Weights of a small self-supervised image encoder: arch swin.
Rows from block 9 of a small self-supervised image encoder, named by matrix and row number. Rows with one number within an expert belong to one neuron, the router's apart. Each number is 128 + 32 x the weight over its row's rms, rounded and kept within 0 to 255. All counts start at 0. Numbers have three digits each. After the name is the row's rms in percent of the matrix's.
Before each expert's rows are labels from the 100 images, of 14848, where the router gives the expert most weight on average: "strongest on" is what is common among them. Only what is clearly more common there than usual is listed. The data: capsule endoscopy frames (Kvasir-Capsule). In brackets: how many of the 100, against the usual share in percent.
# router: router (model.blocks.9.mlp.router.weight, 8x512, trained with AdamW), inputs 256-511
# gate: expert gate (model.blocks.9.mlp.gate, 8x512x512), inputs 256-511
# up: expert up (model.blocks.9.mlp.up, 8x512x512), inputs 256-511
# down: expert down (model.blocks.9.mlp.down, 8x512x512, transposed), outputs 256-511

# expert 1
strongest on: finding: blood fresh (36 vs 0.9)
router.1 103:154148117077118129097105087137133061068152123097158084159096125162147091180144199178120136137134151149145062165190151140146101137165080135147092137099122113173167092117152103074142123130110103150143153134111104068159091140163079152125120151199144153161192153174111160127162095109170127172160076130188114177100146140085180183091129146103098106152106170122116160112171126103179139040097157134131092132152086157159082104153211097147141158076086124173177101120101198144091105137132059162114157138108082180132172134137143149142120148090097126101082134130141104128123116158092135156115063100157094195105100148100093161157121130121186126165063128142109144168105140127149142085103119115089164086036118172102072112226130165150137050129176128104125130115206133123169068098125144
gate.6 135:151173121162104162126174121158133146095095157132104138168173186173146124147162110111122189123147088106122107090071149160081142135132083120115075165105113152200145110116107070154167120100142085126185112094157106170172118109155123143098132139073119107095128150162101159118140107132116152139168151098134090140081176068130146147143108099084073132070114142141126153185117098106100137132110174156203107137089124119135130149072163169049114168188101109120141131126142097137130139100170136176184177100095143132118139133083117135151093110107124060175111180084162201103135103128142129098131125134149106119150144153116150165154125123104152113134135167097148140152111115112146082139134122125182128164094104137104126138151178128156144103115099105143179139103101140123191146156153102
up.6 140:138148097147077185181160134114093142151147146108115139104105153169178067140129123133120147146102131190108112119052091109148113110130084172183098070139134165175106061167120141186141102164108135135120158122174155112160159101116127161110132089130148117147088091115094121085107123147185076147124050093136190135145149108159121137094102114103089121172116100103144106161115077109162121156109207091129147171117090121172088126117095164102094159155080140108127120143091170160133138135168079116086186143170133129095054161107123139144094117126109140101148125152101115111123141108156142149087142062139137196155126059135100050094115110038146124088162108141110144160128142131095195113146117144137123155145102149191084114139142162186101098133070146131134132154188138060111178071133153
down.6 128:098118148131094091114129082170128084113107107121115097148065089155127136114152135107149094141161154125132105108108177167145101133157084138096136108148107128119153160102141136160191061117104138103118186069167129097080103113163168132128146083142153094139122167111122104122085141089125149124150169129097157116094102142154193119136146134073142094112108162140131086072164136157173154125151126123109115144114116132124073116117079143114113138133137109156148118178160140132102088121116177113181175109084169157121158165135137113127095155162069171146168045157093191149163069080133124119107093089089136139123092154080153086113168085136081146149118105152111137107174110114096074098137123140132146126142161127134176133101157138139127112092156072139083132152122064183121100081135114
gate.7 130:144138119096106130130153178163108108143055091178113142104135114117111094152220112111120141091158161172140146076144151148101116102181103137165046074132152177079114161104097076109144144112168102198080145144176155127142050152167142086139095203085103174151105124106055109159131152137135182102112149180139108127134167066174139165139138118113107157177103127171098073144163122135153157032106111131091104099094146133156080092095136151119118149069079152106156127082089150093134119082153075117131140120089085171162131114111176098098107135143120114147096094130105123114109125111111118154118117161143123125059109214101179154106112101130106133094100102193035092160066022175139146160172078135092154136121083139135221112144112144101137131167091094111116123092105103101142109140128104
up.7 135:148087132122129138132107084087143172104192172057144097156155133127156152093047131163132066155072083073128134150099115146139156155066141121116226130091135096182131147144165171134094139154068127077136129104064071148123223124115123132134199063148128116076127092104185150125125125146130078168138104113129135129122103206082113077072081115158129111117160150085162146125131115114110095243144161130173142129138110162064183138183124131115132099178122117195115127184127098173157145140115137148164127151157093083070139136129092147135154106105129122128116141144114163155146166132100152097105131105125117155173129075137107140155159184084130115136112140113183198123188234119092131101098162110185130143097220159089070157109155142158103143060123156138089132182095145137100121130118138
down.7 126:181178119035103146078064157138154071179075118116096157128179116112112133164192077117120158168181114121073162124113185127133120062191112140139132122129154208125073136090132093109140075163179130185068133171177126122115123138196177183110137129142066177199122130105110099164110094115178157144124106159119078132116077072102112155125156073147065141119176119118101149115093089107147143116101135104126161095152132153161115140142146148150100100097117087062151178149087192135148180182129116162128154069120126164140107077153111051130106145106144171167120127117113171100090163140105150150126117132114136110123116205182098109092117109159109086076155094072126121125089064106089108119129114159105184133145131112115174138086091132070125168097093079101107137163117136120123169087147108

# expert 2
strongest on: finding: reduced mucosal view (27 vs 6.2)
router.2 099:179140186133124098132160173177109124141135151120162146143060127138117167173125129141083133144109112160115184169138125105117168119118109138105164105139161106044072130143165087167092156145135135131115072147084064121151105118060162143145133105106128067097100086115122137134148112130114070161122144105147136143129083112091113094182177104121150176124112161160151096128150122204063145134153109138088118191188165185158142109117092128116068118108090140099036161155102136090160132065125139100162128102126140119168157124133146161111142077159183102091121198149131149100130180149175133113130190152079135108137095137103093136120160132106098081116138121133129107140105131121113078141113105138188177140195148149175164084077143135149162179108121093172163117035091124113145156193085101
gate.6 022:158130136117081146104082087102142139159061138134140120117119136141189181095065058129103091114097151130144115148135129082077107035158091121112117117153116112185175186083084107111096102156168181140139166118134173175080045107119103168083101143159074032122126155181120105157154133120124163110181117129167125154114077115111117136079117160124130133092153155139126150145074146117187131107121174118161101136157112169142081119139124193106148155127078116163126121093152099185136141126113124148150155068106177119148131125102117161105132163161129138062101157135120034139152118135137071137158201139089103112198190121158090176112126112122162076211159152110150144136118120119092140120117120121207143128099166090130088128152122113118076187081156092147091080192135112148138075144111148
up.6 021:185095123099182142192167189162116115103183113102090129178140105188148084102107149131137153154130158126134143122084105083129115148125119097081129175112103120097125088063169128128080164129130143173173132122195092118220160139050154109197160128116158220115111129126108096120102062121123180090154104086061104146122111121121165103150131118117123107161114083151100097129075086151102160152160152147079134116082136088087081128133131119145131147118131118104127136185147132126041145131153111096099119105159135128095080170102123101155091061098126178124167124112145179155125091136097182129120138110096111106123115108130198148125143151110118131117135141091128169121129125135101157139131150167133123071110123122150165078113123165109146086155191115120128144119044159076151128140179141
down.6 020:128112102168080096167150142073104228121075140158129170160134134157133123060105158122050131167140133107144132129086149108134152154140109136123093077158127206160078122180113159128118164113126098149085067100112142116122101114158108155093170132124100083163110121136072131116133091103150160146172138133122156147060094144111176156128135132147090136134185077109145115142074056095139143121143193135164180080091123162054105153106125142125137133132163132130154071072132135181090036135162146143116176114122116116179103080167151095108156106126118131118165131117121098179128143123103041109098132094088099121147223142118145168097178085110140162165163151115128147112098111092105111097123143014129097125098158090111127149149126173117118196141062068163157172166126107104116101160142183
gate.7 128:118129088189082154074106122188052133144146138102154145145198167157120122116156101085130107140110106110114125118107118166147174110178087162156125093124063132129113135122115123124158207137140108111124156169181135142148056114069094159182116121162073142071172090170139161108118117138130151118126174138109091146128103085121145078177157113098111142165094121177099155164160136133086167128103168161116161092128135169137149192191093174123146147066165103160083152059167172140113157069146158096113094156106108053109107144174168114101145088063132133170147112160142086120105147147116098200126148112128141114137111160058096163130137156090069134149120072132148030163173111093140174167137125156100094094135089138162109158138145136117086093175137161151075124125156137107129141112128158
up.7 123:117144096158129155161125140118110116139172133144148146144193098103069150120174150088049041112110078143061134085134143102103121160150138091053161091156115138136156136127133151134129105171181112097167163204123121167175170139125084165121124132137140161133134104180165122079176153122121159126144158117090104171109163135090108118161084138107147071127130172145117144107145104095086152125085160110062086148127113111167101143113118131155148107110140077177080121096177154158090136087147154126148171108114148115172143155166120135107188071113160138176169142158128132111110176144099105151134173126086163094135122122135072152152122190133122141152094136167103039138151119135068139160101075168083171100129074118133144154096112131126141075175142181072094187198096103091098077118109126
down.7 126:112128096125146134116154161069146140040102147125134089082159084130141130108124147198154134124169181143110136139198167194137053131102199119155118097128095142128145098224152095109199134106131124156090176134186057077120082173159189130118144122177135164090124099132132115151194109124153134182106089106144116084152108133094045093100119120129131194094185155147147145189188116118099113117160145167127104074152095141097166142085077117109161082055104089160136114123170145152112149208081151161096071153089122090123147114089150127161090154136061169123149063056189120121089099158119123095109125136190182181073176125101076088114173144161080176081135134127127108064087134123102160140101123113147154113094140167077114108142133152140153110138111105112063131112090104162139117120131105

# expert 6
strongest on: finding: reduced mucosal view (69 vs 6.2)
router.6 092:148130149126122049142079135126098129117135114097137151194088134096126157119123108141171113142104141157092124143120131161149121141105135097106147114126134122068142088128104115118124121109107086166087209161088104155177121075099076136131136116174081088100210149071159116143136122129165127137158103079138133166165131142139114117123096086119112166129121120074122157066153128104119176111097118118125116166178087088143067187116133094114086107151091147153158088157085128139128154129086048116174187090109094186114169106109110170111093204140141131065175132169124143130213108134096115153055094175115119040132095121090094108075115140126185140175153063134097170078121134115185122165123124108146106091112073178145141087153135128102121139118184109155164134118171150159140140079077095
gate.6 077:143130113126101097113113149017127098116177119187135117111175117108174093127120119119173167072119105064118121116210140121082119114131108151128075157132107169144169111091100157102110112089158149194104163115146170142165121119137149113118183117081135120104146145101149114083066151165111132111184112134115110165114119124128106120060086130100126047067164069164133206182137152149192157109095125144116126143102143160137120089144106116154148181135159135136121117132202072146151131154111140173129160090154156089093077159091121119076181124098120174129182061108137179139129095115043080141138138101171106073106142122096099114177110118176114127155132129129164128155064124183119120116119168087101093172134174105158119129088107095174171095110156124098119151089164154160122160128155155
up.6 081:152128092114114111127129130019151090112164086177137107093127145100163050102138087153193174103085085083091157129179146145073125110133109139130077112123133173174127082119126137076133155100171154178124137100139176145137145071176145106087169089084130119089145127129125077115066120136165156126161149130123102188129094132136094115090072129078104083089134095144094177160120137131184161116099142108143183120130129190120122110144100136149162142134160143106126092136177034152126122161132165174128152069177133095097087186085158116125160118125141181149152045092143149130147121124073081120155138102148137053089114142119083115165086113174134123155140119121141139166098150188099168114166147077103112176112169067139132147093110103173179119107180139113145134090181163133102139140139152
down.6 089:134150118168069132196095093133155167072140120114083133147082049083129146204092090183153119121097150149186171131147129146078096134111165177132159115063127105108179145087113157083148177147078150124113104117112087116128149130086131144129183129117107078096129105110137165093135169160151174133137146175145198088139172098082087106103169134144087079095113138122122129179150145196060168150124131104101155180144107103187150136130139138117119132135136149126169123095135094118139060121157151147110098152145143132093091179111152131099137137112092147168096088072133148173096123049125112154125147092170123106128148080105175158148167082107152141110102129105079161086116091160116168149114083113141180102160141147071170137173176114106109094058121162113132120133077158095181132151096110
gate.7 054:080081097108133077132132131175185136133060122103165137109144137120166092087126115093083158147105122119115110178149110097129108078157134107111109107177190083140081109154080117083072108043173118147072150148112152099149137137154093147108110098109116155123127124180141132137141069129142163112074160165111148184142139194165080116115105139143138147098136146107176105200165128116163058145089166181121098109130105128046060127112125111111102128163112111104115119142146080110131121142157160079150154169133113122103109123133102139165157147116098149153120092041179166168102111124137183145130144109125172123177113121142126091103079138100104128151155139096115113104166131080163163096089100105142127098049117167114106155105203150133203137069175084119115117146092124142140175136143086
up.7 055:153135117106109095135093210116172097166132157101140127164211120127153126114111115165125129146177150160119165098093113110121124134102110127087197112145111087129093129099114079129088083074126144120148123166055120102127157155128095098122144091066189115144108152178129151099125119085131081147144098132122144160138114148134057139149089135168149080124166161159119132112199099115161069203171120084145059137128113187084133152149115132187201149116126145121115168137109078137126131085130162113136086079090101148136117143152100163135165125094137139116152125100154144150165146125193101069166101111135159179154158158141141107129099101058165135082171127075140100114097121137205151063158170087157166163106082094051128133118185133139181152099118109099088087097114119153119147188124114
down.7 059:122129140053146129139129193137179132079119143105118186166161166174134110107058143060202088114142145133091098097104141115102123059105149094170100107205081084151123147120095101106133119028156129118107123186157102151116148149166102166096145162079138134125150143152163127158120166148158147098105112099095122197162094135178193153107117142105127095108158113061174140171139159141142099136127164148098162034180150096154095129134144146106119152122146052098141132094199127203183175179083103108082073100092134166142084131096143127152130142140124146159097157136137125132155103145201101121152147145131139103196115130094169104156139099105137110095133124144108105131179196136118144170074171121122161090129161121113134058104101122153137151122178142135144137078130152147114139164170125