Rows from block 6 of a small self-supervised image encoder, named by matrix and row number. Rows with one number belong to one neuron. Each number is 500 + 25 x the weight over its row's rms, rounded and kept within 0 to 999. All counts start at 0. Numbers have three digits each.
After each neuron's rows are labels from the 100 images, of 14848, where the neuron reaches its largest size: "patch colour" is the nearest of a few named colours to the mean colour under the peak. Only what is clearly more common there than usual is listed. The data: capsule endoscopy frames (Kvasir-Capsule).
# gate: MLP gate (model.blocks.6.mlp.gate.weight, 1024x256), inputs 215-255
# fc1: MLP up (model.blocks.6.mlp.fc1.weight, 1024x256), inputs 215-255
# fc2: MLP down (model.blocks.6.mlp.fc2.weight, 256x1024, transposed), outputs 215-255

gate.293:473517485525528489474465541494477527487518468494526532552474487446498501489476534453518512498486513527469496504528536538498
fc1.293:463487476514535502491496505513503488476505523487495444505510542460515501482503514483503515482478473464530490517516449517480
fc2.293:514508541475504515504491439505523522524500519480510468483515536468508500491495517509502460496460469497487501456487508486492
patch colour: grey

gate.588:479455511495481495533465495535547540566515509499490489519481513504502494519519530520506500467494461519522510496512472523490
fc1.588:528512500507497537468574519515474460482487486489532513476504462489521523481474513486515511528480540498502526553486510482516
fc2.588:530515502479443514510529503507505442535493521492466539511455519495507499505526522502502510510521487506514455488486458511486
patch colour: pink

gate.234:508534483482535471518527514505489477483521482482526482529546484560463526456539482454483484497494504484514498493493472466456
fc1.234:521511518518494453504540481533499513522532513499460478535516537501490497515474520489491469501497500515496508502491451516492
fc2.234:486522490489463556528522483489496516474448464531495514516490485481492494478482453525498466524447500482495476534495477503543
patch colour: grey

gate.686:522523489530492492518507485540486494495498538504475473535563505514483463472522516493507499462485495516522535505510463503516
fc1.686:529505498525469505490527489533500524452494537544507461540539526509488456452530502492494511492458518509556513494513503518482
fc2.686:520531481477505492517463495494474488493490523506504501503487492457500528479486488514440533511513524502489527511484504523524
patch colour: orange

gate.225:489493481488525490525512534520489490499473533475518508526507510460511487517498501509478527475496528490512483542482487544490
fc1.225:527500544493512510486512496550494510483474515517526492510511472452509534534513449512449516457526499522525531503481530542491
fc2.225:542470484551476500491524463506509527487538547532500532506493491581499521488514504474502483525542471497519512468483487491466
patch colour: orange

gate.57:498485490505469523459456497515463495513509484536524460456505486469508479518507536487513447520494491482482502512501590466564
fc1.57:513513496516468500469492503486512506486476496519483467416476488465503492500526499473511481489492460497485503475500572458532
fc2.57:535498483525554476505514512483515485494495514464471504484478524501501552461468505540497474515506534532533515522511457504481
patch colour: orange

gate.728:520534541480494477525488479526512492483517460512505465541520475485498482489461461461485479544523469500516479495509522519504
fc1.728:464510497501464447504530493517482480547515509516541476502498490498527495494472510465472456524482476508536525523514500464491
fc2.728:493546544516434478514505523528470528533486455534537505485484490506537526475489542488509481488505518536500495535542514443514
patch colour: orange

gate.7:496533445472521494527509495457532460499513503489478479496509498502489505496490464452500491555483488515482514496528510502501
fc1.7:497517510483502484497531504495488475513496534470523473481519506505492473462456417477493485519504511517436519504492540502539
fc2.7:483501469465539519529531479512531518497472530488472534527509511544499504499519441494484499448471506528487500501486503442511
patch colour: grey; orange

gate.217:542502493447491525527478493501554498485480510497491468533495485487489516500526483528518440479498500507547512477511489486476
fc1.217:490493530545505484496487512524435492510538446495493532501518516493494483499507530478500548497503467493483474490490486526534
fc2.217:492490499482479532494500474474517470510502490515467567540493502507482490502457521542506487536466526509509516470478439536489
patch colour: orange

gate.613:502550502506465544501500442517486501494536524536559519481529507475543517521503523497522463500497494505502495500557481491545
fc1.613:460543455511517450481479493519510487485515511536500481554515523517484496516509460516489512458520504504513481502523494529508
fc2.613:495529540499443516500501476501472509513475520499522450445519549541514494512516485470527486477487515477498514489542481512503
patch colour: orange; grey

gate.668:470470499522474520485542472522513543492489524516453480491492436500499503489487544493502484512505502478498514496508467469494
fc1.668:519509459496517535505489556490468479485519498491512458532512514505529458478484535506495525494445530528466520551469503480511
fc2.668:474489506542476496487537458473515537464533509475467529542480439512470525484498493521516457524476529497473464500486463523483
patch colour: orange

gate.537:465482470456502539445515593525500515522491473517508557545485505502507489498525505514493528503495483510513478524493518492495
fc1.537:486502468480506522455522569525495487541488520500495535526474497539502525513507503489497528506518498524502465484495518499496
fc2.537:494507544456490473501511509506510497503502530460509445505493528562457519521466527444482506526539499520495537516470481510541
patch colour: grey

gate.712:518516489475562503515568496511508527496508579475513497517532444495514554479475468493508478522529532491543504511496517532490
fc1.712:491510529481501488483543530486516561477523550491535490512465486470526550486480498487531442533522496489523542513512516506498
fc2.712:516481520494450459478485527548476469520502506482476496520502514512475529493516483532494482461479509460509520525486512506473
patch colour: orange

gate.679:534529479499492516498487461500490507498478571461546486435512471516533474490465499507511531496495495469509479509503495530461
fc1.679:500499523512525466455476516514487510537510486473488515515476523486487487496481545445533497508473540498445457509501501560445
fc2.679:494496498530530504496477529513486490524467530524488540460481506451480501478492515536488482543441567482512478517505498499464
patch colour: grey

gate.256:498505509508485451509520552506520497524506559491460509424500524490504495463539463478492485518526495495478507477497512527500
fc1.256:505516503484532517451485489524474516510485524526477513519492478508504519530531507491510507503465491542519483480486503519489
fc2.256:457516508475508483491490467511477487495573518479522465527508536495501493481499507542499495501543472567503530516462529476493
patch colour: grey; orange

gate.162:516479501506499518452510532517513516520468512496467506506466470478500485524506482538524512469478518545525482486467556518481
fc1.162:508507526473483497546509505497475511513566448524528494486492465509439529504471525471478513486505484513490485532521466500502
fc2.162:491459502521523492486502515507500487489495482425458456542522512482513487489510493474489541503505502494455545477515514516531
patch colour: grey; orange

gate.21:496539517444547550513514471506485493511505448478531543529480488504442461511506479475460510502540487497469505514485520508510
fc1.21:517479483461539523525468481490503507527494479487520568509517519518480490514515495500485490487552486491492507511497514512464
fc2.21:509501481528503492508493536518471503516473524455496516466498499547549520510518502491484506540465489488546496500503507472525
patch colour: grey

gate.756:465544506529517530493518458497492492506487510532528492480435534526496491478511490465553467499511528526526493520486540498468
fc1.756:505544481477503520484488517492490490518522515513494467510504494517577477489502470493517494497469553501492479463475524491441
fc2.756:508492502490481525513501524521489509519447485514523512508514533505506485528473486503456470500541469512505498523522507498462
patch colour: grey

gate.473:519477514477518482508508483517527506535502510449512538500517548474476514531539471474506487449469516495442484521473557517551
fc1.473:526535485486482457514521521515528511500488475484514533533502549529485524510521472487475474496478489510480503477487531493525
fc2.473:508489531471475478491527495535506520496500478520493498518489495516473481501527504500493472535506548463530515551474457492466
patch colour: orange

gate.166:461553487497487496525482495504456475506533513498477560505494499523470500537476470477503523494539498458475506482479490471534
fc1.166:558442508510506485476504503514530531484487511471502455497528467460524492504512529540491469505469487525524484535529518539465
fc2.166:536533502468502462522509516505503507467509520515524488534551494497477497506498478510473474505516546487480512502504479471478
patch colour: black

gate.676:501471505507505517483521519503466479453485503449466517524502505502511468460471490531500469452505524519493466460496528548480
fc1.676:515467478481516508523547494498466491454490478468453490473516490499497474488459515511516438469485528539527463473484542526451
fc2.676:489541512482477454466500545513527465545512546534518464506520540457518495515501512513543492494505499510508546502499486484491
patch colour: grey

gate.298:538489501499499511506525494516475482480526499523486468464543525499483494482546508444508472501513463486545556475454447489457
fc1.298:487512479503501472511498495552501521523547489512512510470499497496495490535479523538519497481517490520511475529523481490511
fc2.298:504506554477519500481458492453491541478509467513554496505494535509516483474522520493519504517498498483460508501491516528498
patch colour: grey

gate.366:433504495488524539505555521526497471515497488541482503495488489494484536514562502486506492479512536487446515508543523485527
fc1.366:503516511469481513519488482493540491474488467510480510490491537505534494566539490496472520481513504494415489514529469481497
fc2.366:508472452549511517497532518462481542518496481460512543466523519481480471446470522501510497476487540478546528501505486537489
patch colour: grey

gate.130:501502514460534461491440492510519510495485507488462525491459489429483515513480488515527556537496483489473501503492517483475
fc1.130:518527468493500507490550495487477513539522532499516509491509520493466491495473509533464469490523529480537512511519477528505
fc2.130:507461528504497460489501512482504499512498501498487485500528494501472482506492464487487488519496535463463483497489520473505
patch colour: grey

gate.70:475523503576542484519482530506480464492517503514499507512475486466461485509500462481490504535517510463476505486466553502508
fc1.70:532496504444462509487504479470518546521512481510502477453471498513501498510480556536520526486491493528501502519518456521500
fc2.70:477528539546523537521466501518469479460506471507513460526514541508486477508508525511492535517521524485488496479481467523523
patch colour: black

gate.569:476494458460454494527471520459473525535510506521480510505488479502505566478508505516529450466506573516465511523498514543555
fc1.569:521501502522525481479528498511525454465516505482515493542478509480501461478485509505488485509537445474488508487500483512511
fc2.569:507478442503476526518524527478480513531502506489498519481470489504494546518496484464532510470509559513491477494502514534497
patch colour: grey

gate.595:506487446501461482522491518580530492456495459494488481490525482513528520571499493519475525499462506509541525479497477484497
fc1.595:489496445485476496504467520564520497498520473472492474463526458493519514556499528506504542546462503495526545463491465482494
fc2.595:459510492501515530557522498506522485522472535507501509509499535516543529508467514494553474473490533503475516527520512517485
patch colour: orange

gate.9:528518541462499500487464517491469464514492522514466502532447454488517512479501486513463498463491493534498503527517497497498
fc1.9:489481448509510508528517506475519534490499467480544495481555530501530465513499553493534500518493478478536489475464501487540
fc2.9:538513559511511478480492509450512470520508516525502501488479482503548495494511485529509459475536506479501470518482499499495
patch colour: pink

gate.349:516461500523499512510496498515536436519518523496540469480522521491513553525541511476490541513505539534449468527499544481511
fc1.349:466513469508485475530515495513509518455462515497537517512509521526505503521472462501495487499513460486477542489484482547486
fc2.349:492487495487499498491491546475505528552524500432473520454488470512474497472491479505504489534493504473505491468473523452504
patch colour: grey

gate.272:488521475524480509473494492468544529494517534513512520467496514529483508518471495466537494474534483547526466543517549476467
fc1.272:450493495482506542475487466479467480510515480513472487501489521485510468530496540532519491499484457477445496497494460493490
fc2.272:509482472554520512512508513496545509470542480531461495513534497528477514469493459508474541492461521503495521496511512485526
patch colour: orange; grey

gate.332:530482521511493551454538534479501509495538532481510508471484540481510481497512496538488469440505497575540503472477535551494
fc1.332:505468551495510488467534575489501504488510471524457493512457511484509498530489483546498487462485493546495507513529534507485
fc2.332:472547450547450518491531490507532481513477529523499494523524498501518470483522515507497482486514504471477527496477503463482
patch colour: orange; grey

gate.534:503483535449488504483513510489504480516498513524460472521510513535486500518562521522486519484572486494531525457510551510456
fc1.534:475498514485492496476518539495501517518494509505492488503470521566507503501521486476527502500564486488491512474541522491483
fc2.534:534511528502509482498471473466483475482509490468536506476510510462534530497499496491517535501453490539470487481484479514504
patch colour: grey; orange

gate.60:499537508523509477507523540497471496453534525544457524528536502476509450503538499491518508500502544486516512491489498513506
fc1.60:476550511501490498489466489542479466527502486512460536506539518510476528450468538456501514516511482511483536523486474532510
fc2.60:511495489508471464461473481530499496502528500510461497460534501515553506474502464448510483469519520535448543509474499523513
patch colour: orange

gate.705:490488580480474515498480529541478487501451537471510514486464524491491492516512503462536513526516495515424516531524483514464
fc1.705:463487564508494488506452519532480500502426542499529557508473510500482520501487502515524530491533504515420532532531499502493
fc2.705:524506458517497487479527491481477477471513491489514498513528499498497493508531484501476533482493487509469502512540502480500
patch colour: pink

gate.619:461471495523526479483485452495553460471511485470501508499460523514504480483526522499505458505499509548481496498526461525501
fc1.619:482459498506524498565491498508495550553484485515479480467507502475463510506515530491505477545501487471513485498484511518497
fc2.619:519532531483493464492509513476524516480455485508552521548467489488520478491510476521499493462514496452526476493465554482518
patch colour: pink

gate.409:464549503500510510495509489488531550490501546510479530509531483541477525471497496487459488497472479489469507494435529525498
fc1.409:524452488491488482497492519524491451526512505515516489477447501459544521543526487506523524504553521507550511520550507475484
fc2.409:526531508559499477503484504425502524535511546483449502511469503542492482497478521487498479515487464482489499498548525563503
patch colour: orange